From a checkpoint of a small class-conditioned image flow-matching model.
Model: 7.16M parameters, 32-pixel images, arch dit, layers 6, width 256.
Rows from block 3 of a small class-conditioned image flow-matching model, named by matrix and row number. Rows with one number belong to one neuron. Each number is 128 + 32 x the weight over its row's rms, rounded and kept within 0 to 255. All counts start at 0. Numbers have three digits each.
After each neuron's rows are labels from the 100 images, of 14848 (inputs lightly noised), where the neuron reaches its highest value: "top examples" is what is common among them; "peak at" is the part of the image that holds the peak. Only what is clearly more common there than usual is listed. The data: microscope photos of single blood and bone marrow cells. In brackets: how many of the 100, against the usual share in percent.
# fc1: MLP up (model.blocks.3.mlp.fc1.weight, 1024x256), inputs 0-127
# fc2: MLP down (model.blocks.3.mlp.fc2.weight, 256x1024, transposed), outputs 0-127

fc1.185:100101150150130106082113093164117105110126128145174124103133125114139130144123126138151120090184128093155060101129116144193121133145167131135129162114126079126079221146164124131074112147130122118148181125095122126130095108122121137126120117176107100164074109154174145175187132131072175140141252144099093172089125173127112156157120139083118119101174122111159074165156110134139132094115
fc2.185:104124149188110127129124119126067127162133136100152131140059146154115124129040124152115161073161127119154104085083123158133218148073097131194050128106150113101112167157154098096187148115103135103155185110107094100118133101147146142147135167092168093113192110097127124090059156150022168108079155127208143153106125074124112083149127109123090140178183165098140113100109137122113151116120
top examples: cell type: segmented neutrophil (57 vs 20); smear: peripheral blood (35 vs 16.2)
peak at: middle right (70 vs 9.4)

fc1.205:141125132124136136145145148184095126157194189087103164142098132135145158126081138117170101121104090126118136103110124056184140124144124113103126069110097123126141084164115112154148121199140124104112130085119131116063040106079120122109165130156113108148128125152224131129164158148107086114168158136178092120175200148122126082140103136120154098154144142082064137135147100142100134136208
fc2.205:087141136088130130097137110147113113130122145180065161128148126132139111108137150152092153152108123139120124093122145134114091142111159190130135188190136109112118120162120114092194143091112131171119143070149162138043214169126178112131188153094111137124119175178030127124126191089137128167133127118113063156165155128134137092123129125126124140118112152127111136139157166165111146150245
top examples: cell type: artefact (27 vs 9.8)
peak at: top left (36 vs 14.1)

fc1.194:089125155126126127146030109054170089143142117045133113114103138117126146095092182127130132115190166113042151125094157144168148110124166134073132157099164090093170081187136095140064097156136133140121188111108150108113126182114142112121140103121113096122147156128124215119152094143102128103115070158132145149123130117115106136168105107152196138123184154142120114168189130130099162053079
fc2.194:116133134108115171137206147112195070086136125223181095078137130162142136144131179124121116165124101127169156059110115149088137129111155158154133091109082082138165138155122069129146110109157094118112149125056064169103167143107077154078119096136137130123129133099147227164120090146140123141068169180090165129180150139133141157161128154175128164100111144071140119143120135100161155195132
top examples: cell type: segmented neutrophil (63 vs 20)
peak at: centre (31 vs 6.2)

fc1.651:234137127081135050141128146109074116089109068200159152116163129120139111162141078117138073116159107132107155075112225061159173092199138115085186119098125129151130181128098121147145149125104116134113119150128098118124149114138179119137100102143065160137154150148110122139126080167181138139093088132138101092133123110128125121100116133123145124165164145106125125117184143143119116123166
fc2.651:068142122071125130139134129097116110124147074105111139102162075132100121137157098128137094166105136123159104228142135138117140131120144141075131047089128147205112140150193154075127125147131144146174122155071129167170146090163151110189126143122183196122141068125087132095141150159097123127162125136044107139088113120158119194151121129139143145125156106159114054126104149075169130135069
top examples: smear: peripheral blood (75 vs 16.2); cell type: segmented neutrophil (58 vs 20)
peak at: top left (80 vs 14.1)

fc1.741:114122140128129151159139089146167131110102157141157164119052107131116125133113148119144170080060165120159126129129146090129149120154192122080091102107069087099074070136206153132041102130164134133158096201152090137098137082128079100115192135141141127143076130124087114156084077145091236146143115103079098119104133124120124068127113131135121087113114196098111070127020150118201156156112
fc2.741:180096131131066140108119108178133137159155155155129156125125125118141155116142143074129079142098100068102157175133121142141145130115162116130125134186168082115051095153115125141063150116088163157074107202154112137127126094161170127115155119106110086151140112154123149120123110073101065128127160115170065104109088107160165116125103089100170124107121104138136079144096080130240170098142
top examples: cell type: segmented neutrophil (40 vs 20)
peak at: middle right (26 vs 9.4)

fc1.328:073114138099149111196105130075080101026187133132108183139156134110128083084141131121100147093132097112059148115125120114149167188113088126085166123145153085145132077180144136124161120118130152129120133128140163090149146122116100127135141137121072151104136158059081105099112098164148150117147072166177130117081083168144120166213186092082125127031181205127166114141127152123067154124088
fc2.328:111121134105095223145146125101122097120132151170117119109188160134135162091121166084075127219138087133077132108115138188167145128111121141131145053100169129131095174128119116147091136152118128185139127137102145166094153091162120105164118123137105175139153135084114132091073094150115114085069151143121111133142101134153145159120071121166083162181106090080118140152110157145128103132130
top examples: cell type: eosinophil (56 vs 4.2)
peak at: centre (70 vs 6.2)

fc1.426:151144137095114086073120132117201107166126131101046030132101058100095142124147109126142080109116142121124108075094147144183093103130115121103100147151163178153177131083178127102130127157109148144072207077129107195111088140137074130111152134071063138125146143141193093123106125137151140086154131179119082098161098113136094142121161138122055165139170094114091105094096098177167122120066
fc2.426:175167134110136142159124141075105083131111126098124139145120194116164102153132131084057163145146103134098135113059169127113096057074137184121080135113139220154148128075123147107089126150143115121153103035117125083129139134108093094179184136127102161129052147165053130119145076107140117147172094080124156108162099156105109138142140133094129173112164131145170103172121073159113142128088
top examples: cell type: segmented neutrophil (53 vs 20)
peak at: centre (37 vs 6.2)

fc1.508:117121091130143202139113138169086130121134096132128124113103160141084128120123106141124120041133127148176092123107113130160147123139131149067110136200128073142137212149130126153066155149134128122174134101169124105155136098157150146101190139153141115131173126112127144143149113168161062162117071118139182130105117181143113151142117135113146138087134105120062107161160134089149116122077
fc2.508:152106134121157152129163142138115121190118067184130115126155124130146119114116119137122084151120123144086060084145155167103155152144090139119096136131179105121080139149141122094072156126086143228134154146172133199129125099166144184119189130118115136081136104129155109121100158093131163127095155128136109125124132162103113142160121147129120126097100140087242122149113158126122120132154
top examples: cell type: artefact (31 vs 9.8)
peak at: centre (29 vs 6.2)

fc1.717:194104094127110106104122116094093125122048135139094117111098156119134125193148076081120099099177131132066099137162131102105171147050161147144159082125122117129141093096117154130127137086141130134077135119100130083107079083097172137203119108110185077123169147091152112115128135133116139102131107125180110135151099157123121105141130114141213140109118122124141133111186114129065126100099
fc2.717:129131087105139066118100119133127139088063154128135103124123161130157105179140153127133120151164138130156129163168128082102168121057057155151093168122118135162098095198133144169158118153136139181128134164137128134119111160092116123162158131155162126152116094167184157054187142111202117172076103136145091171091133125136118130140091120138159132143093160143120138131138098114135169118143
top examples: cell type: erythroblast (41 vs 14.3)
peak at: top centre (59 vs 9.4)

fc1.322:127149106126139189124151125086136131129121120136171116126076119117117145129103141109106111154157149136131088155103112201141134116177110221141085103155139115131098127037116121128155110132101103147123198125098080128172104087093137126079109122125189144122113122086200142151179093132148108126111147126074170122141129120117106134122168128190195116140142132077081132129066125191199136132148
fc2.322:085134103130061120158118120079129069115128125153112154126149122134110161088139145182121143094096116107146140186111093086163147104090099058116132122084137107162029086109165109132095087119119151121114134107071121127114117093143115117199085140130104107137146157120097163121080139125146106141155126128129068150119130203163133089158142099123098138119089147095093133139074119188178110120129
top examples: cell type: blast (30 vs 6.1)
peak at: bottom centre (28 vs 9.4)

fc1.1:114166140156109118182130122128108069081173158108110113141067098111104135084124115147098124207152168149128117109140158174146085136166138132109156081109135151149090126132113095215116125122146087132078163089080144082148164184052140115143142127113098133143110154073059148131154137117122142087128100120140127106106122090106106112092136092136124118190113152107148129139105121105158155150140
fc2.1:124099112102105127118141100116136037103141159135119137102167159159135120098150101094141140140060161112150137060179148076089113143090133159098107189102139094158054092152087133084151104186129117110126135186042107154140125137107092124122090131144189133128117150086245127139144148185182067099135206132165120138078169153128124155114081150113132154146141124121120159156169130117144136143171
top examples: cell type: promyelocyte (27 vs 6.4)
peak at: top centre (41 vs 9.4); bottom centre (26 vs 9.4)

fc1.745:145100140120114130129116115095140146055135126043125118089068114127119118128149108086172185111142142112138052109106171150128118117015067165106099112163113094085131119135202110112127116155136118127137154143125058144113135119119101103118128106125069105120047114112084139087201123171160110175115144116145076159148149108118144165020122114125136126120174164126119106109122100158102117130074
fc2.745:135148110098118134141145144105193149126127136203155115128174104117097152097075107104102083137161123116103086147132107091116156099196068102186105171119120093110122106142087095161181123093120128068088129138130125111168052132091127112124086128132128115135093107144163111210091125128204146066132124136050093223143120161129146141020139136120166144090114117135091122139163193190106184118123
top examples: cell type: artefact (36 vs 9.8); cell type: myeloblast (26 vs 1.9)
peak at: bottom centre (59 vs 9.4)

fc1.106:092099128096111129133123128156103113101094056139200200137177097127130130216100134143137145179136098136130141096126137145115140151102199091091202166103097158140138159149158127123138096139167116131156180134174152136111092164142131139145135113118094156099165123170076067078103147200151126135162138129133060161118133125134135101195113120240155130117149129082101187095104112123143080118161
fc2.106:037113133107129169087071129159157151175076105129132052141176067112128128150151129157136075151131153122098104143148088132165130140120123145118112104100052164174150131132145110100113106188107139106170119114167086095162108078115107140151125118172165132107108152106119155080122131172113140139151114142106176071076140193121139221095132128126173163090129120096095095153128134135129139106079
top examples: cell type: eosinophil (47 vs 4.2); smear: peripheral blood (36 vs 16.2)
peak at: middle right (41 vs 9.4)

fc1.83:073128129168093150099118137112141142081123151154148130099123129136111132206091096128121148115183137126120158149162106106119115181113138111140131143147134125140138121181140156139144160154149131118108159145104082166142063137115137108124126112134140152129106106152114151123118131137117136120073249121064118096131126136151128084129109121080197099098108136130126147125128090174111168135084
fc2.83:148134130169128160131121127102181067122120099124121163121122153133136149101115185067120070139143136150118148107171146208103152133128159148136108104119161103165149121127140116084070147099132133173108189174101092125134154107145152154140133128121151076117111143134130087100113134112150149112146064117142153094180137075169148101111165117159063125070119153131060165160174116155143158120085
top examples: cell type: proerythroblast (30 vs 1.5); cell type: blast (25 vs 6.1)
peak at: bottom centre (35 vs 9.4)

fc1.275:083123138120120143152093118085128103070131123141113172109155143086147070080108145079105150079128118158087150109089110083177163117132048114126111106104144112097133123036115114112130144115104117121101109137125127085129096149084172121130147126126136116121130064180070129145144091139136144103073111130121146140095120148130126113124150129044107136058120153000036095139184107102124077121192
fc2.275:158126121133139143093135138145173035108121097148126170139129118123103128110173140103126167224133134129116096156135127129106133165140192073147131065173175122169124113116107186178097131059141129212138136097150105118113126116035133131128147124109133092136131227162159126104169107111171143131203149123089074150153140125129123116098136117152131125125136128030120163128114134155166143127202
top examples: cell type: artefact (30 vs 9.8)
peak at: centre (65 vs 6.2)

fc1.671:085136112090091107141139135173174093137108137114155131107143169148125127143137199124086127132138154082107090171147106079144106146059112077141114120123105075126116158113059153178137119136132124111110105102157087108109136078102161147127172115155192122118146113156145128133094174120091148126151130113171100074108145121107141105106172113123189200125148124153156115113190160168117170129168
fc2.671:122127127116117109167137108122155124103109137122171164112096111112091152128166076129131143120120113133211128098187096128160149069133153110090081098134138116178194106151142130139063104083152129130138115119131154138130129060087119104101207107121141139148135055084026137059128111149155132075168130124205115130124139139126124136160143128120074174138127153139115118127144130083156156140108
top examples: cell type: promyelocyte (25 vs 6.4)
peak at: centre (28 vs 6.2)

fc1.691:097127116090116109133115104116130100154144088157124129122172079110159118119133112065122123057157114126144162070126111099134159161149139155098094136170148166103106129189221103133146114138159082131101106125153106103154060116109129119161116125126133152129126132076107124114074122142119127132184114077204134135140112131111136132147136156083111062127160118145120106133094150118072127149134
fc2.691:127121147193131132176133133140148104118142129140132106126074130117111109147136113138178139206145130158127126085099127137188129114094150151136106110102145204156102144127057103117144184112154049150132168141106217060124199067116091144080058129126093132136163162127149156046165100157074130127089125105155069132115080126094142155117067126142133187121091130094182124087070119145095127087144
top examples: cell type: artefact (25 vs 9.8)
peak at: centre (33 vs 6.2)

fc1.149:123120136141125127109121134126133058253103139094186118124139223151110101144098127150109103138123126086115115086145157115155139187178111114120122093139089129147072131151163177129172109158129110132113143128094057157147099087155116153108126154145112120124088120120102136127154115112190136094094173112131096148065136119136114092188155114097084107158111137052097141139081124079213072129128
fc2.149:131132136141144120113133128079143068000133121173127123111086079132115098138157136157134160164147119132151124140161136153093070107107119194164141145101074184098075119102109202133171122052147128123120127101145181120155146141185128118129112134142106134144091136090119145145146160150255105172115041152108101104068125162147112124164121132110133100177152148162127136136133186114175077123150
top examples: smear: peripheral blood (66 vs 16.2)
peak at: bottom centre (27 vs 9.4)

fc1.129:138228107149110128122240149069053158075141084124146204144137068025143099132101107117143105158141120127111118090106134101133130100167138150112155157154144139153117126162140093097081169122050114130083148144134120151097120142131149120127126131181116128130123159135151072190123149140131185140101094165141145138118105152134078154132113114102129065106158161113131131123083099122132141101108
fc2.129:120191104053095157132205145069142140184154119053118140132085127053115137133135119133142066183133148086145180173113141109131133107160162094089165128136127148123123138116183160091087111109167127117129152124151109086140145068150132127098152116100104160119129101110162211095129145120076135112167113104132092145117136132145099164115145106103058131152116125153135144121123145096146151085086
top examples: cell type: erythroblast (46 vs 14.3)
peak at: centre (46 vs 6.2)

fc1.49:074167161143115153060128129045056074152122096111160162154135148149106132159123089072168116172146125159131092109108103148202106119169155113136175135113101112115118131124152110116186128203128161135115126125107159102121165167137110098121147135160179064103115125125111118097135092144138120113166070150138096130158138149122147116156129099126119120134115165129110164094106093095126056111150
fc2.49:168095126125123171130102090042072111103133095164136145105172156087131171055094136128093122090117130133173131167154165126050135110052162140072166105149163107086126122128125129098139137065123195157128136166120093169111065225161152115130154122174094148162158072134174124183165088149188136110180166104139075126145127110140073098142121161130089059111124127167106196099162162102179106154126
top examples: cell type: eosinophil (64 vs 4.2); smear: peripheral blood (54 vs 16.2)
peak at: middle right (29 vs 9.4)

fc1.477:117172098121101099115097136149139155135091137060113172172155165140132064147167079114072125145160136056191106106166149177137098105167180054093073095105157145112166141121149026163147103131064092133115137138132168169157148107144085116152095131203118085197085162128065109094128170203123120128112198149104138169115149111138143090143101117174130079143101112121176115077152080148117110108124
fc2.477:166066129137166170192169133177128176135128111193119143056111097111119070102120089142206105106168151185065118116192138083101120165107160185129109165140148156134175146104064070076166168156086093149114117119203104092162109094161130147143122139192121109089080105150181091166100132049126118130119110136142154187069119147177124092129135114130118169130164117125112094113140149148128114130157
top examples: cell type: erythroblast (37 vs 14.3)
peak at: top centre (38 vs 9.4)

fc1.247:191127127124127165156131142191137108164150154111116118127134161132158129167139147160156082165100125130214128090166131105109142141183104131088087106026070117138146138134138080150161136172143129126169181181130085072108092123071162123130096114124085106137080130134069122111093146141113138168099162116143147063179153112080107153052089130054107117128164075021088148116171089120036097133147
fc2.247:135144117136125127105129146172146125143163083154052125139112138130163112104112191125069128128129128154083091101186162161136124136086128202095104167101076208130086081152083131146157124123091119073157133137143141079065158113110128129111113162101113135101089132115152119169167034192069131130113124121160111065198095089111135146100114133178131131121147146082078175130118057216084107123121
top examples: cell type: promyelocyte (29 vs 6.4)
peak at: top left (48 vs 14.1)

fc1.460:058130148184123129207118119180116137093092161058139133130106097106125111145144126172151155105117107127139041121097183146096094157107094096040155097145109090112127136139110118177165137133136129119136095119203100077164082252146163132095131124121133168100129146151141160141134152108142135141138128135135070128027109128147117186130111137209167132120146081142122115126084123152147075126183
fc2.460:081123129133134106104142106118075151163165162102084160113163127126110134090116145110177136138127118122089142080166113124110122146185008194139201170132182088113119095142172103130170179146130108146131134107207137139088147143086148120122129132124113095127092160141104113077195117186087109122109117138154194131173093166126148166038109113147128112064119088154143142144151120067140058127126
top examples: cell type: blast (25 vs 6.1)
peak at: middle right (51 vs 9.4)

fc1.62:116109099150126037114097147191131141110182150096109119093111138154158163160123130091100106211183146134084109071121152132168084064157131099140147127135136099120162070115100082151163108122191172137082140153115147173128153129170151142133116120080118103130092115128134125145086153161124113128135115122157122153067140162114186111152058104135114107103145085082053092090156146133080148140089
fc2.62:108183137134092162112158144158172176162130117217159144156182160124139151089145082153129146096120128100153069129130128165130070097113146181144192125090113129129123072146127053117137172128199159146126100130118097132103110117124127133133129160041128118148115139125055135124153178060164147072166152154128123077097163129125101075143157152129118116136082119118124118113173104166111188091157
top examples: cell type: lymphocyte (42 vs 15.2)
peak at: top centre (33 vs 9.4)

fc1.588:171133116135110133078155110102096168122180115138135165144135129099153075120159126166177161174140172100138102101179143074052138141080135141134088114173139123098130167135113055125160093166123157134111165128141120077099085096096127141148079158147203046114164108142135125125140175154078104128137131130241121079146113080093119236150095125127142135141082131139124025110181119099125108114192
fc2.588:115089109162125131233112116144111159198117074139169087166097123124069138148148124104071105133113138144104119095123171148192160128177155088100073144131230142101156120120105069108124130113100135118125136138115148130129114128111141102115133130127142125147095121150129143106127185141067132120113212101087122114128117182117094196122111149146126142123107126132141110088161155108034128196179
top examples: cell type: lymphocyte (46 vs 15.2)
peak at: bottom centre (70 vs 9.4)

fc1.499:143140148137123091065130144074126131129124120166112148114114114121128122159141048102114086152134155139163114115179121148169095178147206069171106086130129130191134111076136138098117145139100129138110087138105119137121206139212128115131079128130115080126068156136093123159153168121167129110083168109135148124114121188105125071080132130174136041160140085128138139126042152165141114141146
fc2.499:152109138137161137159125166109156096104110172101098123130155168139117110136153197084059126135121101124204129114136171180127106124121145174125133121090095141107140134161128177124130136153143114093154166158042131142083095170165133116076127127105095106094158084076124142108147162136154157106108190150170134099133158053122136176129139126144099130123088113140124128130148123076069103131071
top examples: cell type: plasma cell (27 vs 3.6)
peak at: top centre (27 vs 9.4)

fc1.100:167120108137146122122131122169127151075116083125124102109086142096097128076128128140140128106156155128122116152123131099157113166127072126158165148118142169122166135128172131146123078165117102125133106108102142138138151164146103136147170128126099116133221142201117129091120175138091151130103083136117103130146133165071122109155166152133146103175153133088185112126195131162188132116123
fc2.100:169098088070138177133093166174100123188167099071119171148174133043155104104097138167154101097117068131119123147183144134121161139116112068071135139091107174119134150141101110073087120135155142075103168094169207148133103115096182129160156101122086130146120116190128146141145166119092104114125163113122173080069094163140129071108118131156065070132148123127035110118146132162148093146131
top examples: cell type: lymphocyte (34 vs 15.2)
peak at: top centre (52 vs 9.4)

fc1.87:138113112080135046114124103155170155162120150111129105117074192111096124122132175159111159074100155148099150077134129071100155131144137100107108116130097097100157208126141140096122136203098206146160161158124138127155089169098107066209157128053093133180162166124093070125087098146133136143107150098136132120135093179081124107170105139155110154144114128122120123140170125108122062124189
fc2.87:114124091127176131144120089126129121140090128106103168141132084139070081108052128073067104151102122136164116139140026082131162092125130112104151202109165132225144111172149143191128139177158089123113151096124107103154075096104076093145114133180139171157128068140163187142115118148113132112184199113096054141138150134119151133202187137126126116116129110125140136097138068130140119126146
top examples: cell type: segmented neutrophil (69 vs 20); smear: peripheral blood (51 vs 16.2)
peak at: centre (33 vs 6.2)

fc1.703:124132136105111186189107158140118159221138118051075194145099097103166088116140136137129115124143143125092110134060104126136127149154118089107143131139078065089134094161158135138174143110162122139164128108074171120131107185157163145169101156131116191098142218069108140075074120152078120137145043151102131103122082154090127137119142130138125097166162140077164121110166123103130084130063
fc2.703:103136133132129142059116120102053235109106152126153079138172168140148156148189115131080163105109140129156113124149123076119142104126170160072171091079115132074154143102124129059163186140078129066145175076130141118121084145120145137121108138136107143106158102116158120089148139103080120136156152118116073121146100151127118067090126130160158143135099119071149124165133192120182104130041
top examples: cell type: eosinophil (31 vs 4.2)
peak at: centre (41 vs 6.2)

fc1.698:162174102060116128126093133089162067116137118106096161125098122137097144133068149106150127080113113144151112201104134086123128104156049166153159105131096118128167120109065134106143085132150093133118128099156105044117106095087123103128093115145137111114131169118097148170173139161120147142112109139100143135147131148161072135196139132121148072151121170120121079126134195094146182161097
fc2.698:110146122127119060127123138210123184164172177129127091138124162153047132171127126088079173146117174124075059115158173073136120155163112119119186160205113128096132103120087128130176147132109145114138103095072118154149087142116122143116138138120127154115095078177153118147153149177095110106089134137130123186115112153118103060104108132132117116106130110143121159121127181132109104136123
top examples: cell type: myeloblast (25 vs 1.9)
peak at: top centre (48 vs 9.4)

fc1.137:149137153155137152061096116127096144141169141110081142146162085131132124092163132076098185174096137131152140196180141128209126174087106145157130094150146075121118108052163255063168137131158140127130115134101178170142123125130106150132122140128093108124168109124159108151128105153124125133144102128147148093207101108157133160087141146117147090120130105145100119148090130192096070156097
fc2.137:146138120147138087161132126171114096160213140105052148137115201148144129144102089162108111142121123143090093175125083079070090131161079085143079154121223102145072119128134185115140139184157124125150087112124114125186110118122126113091149128118167090156169207108104057063130111130111155113158133141131111069211104171114145118073124125151106119093135134073100157116127113165088102137097
top examples: cell type: segmented neutrophil (48 vs 20)
peak at: middle left (49 vs 9.4)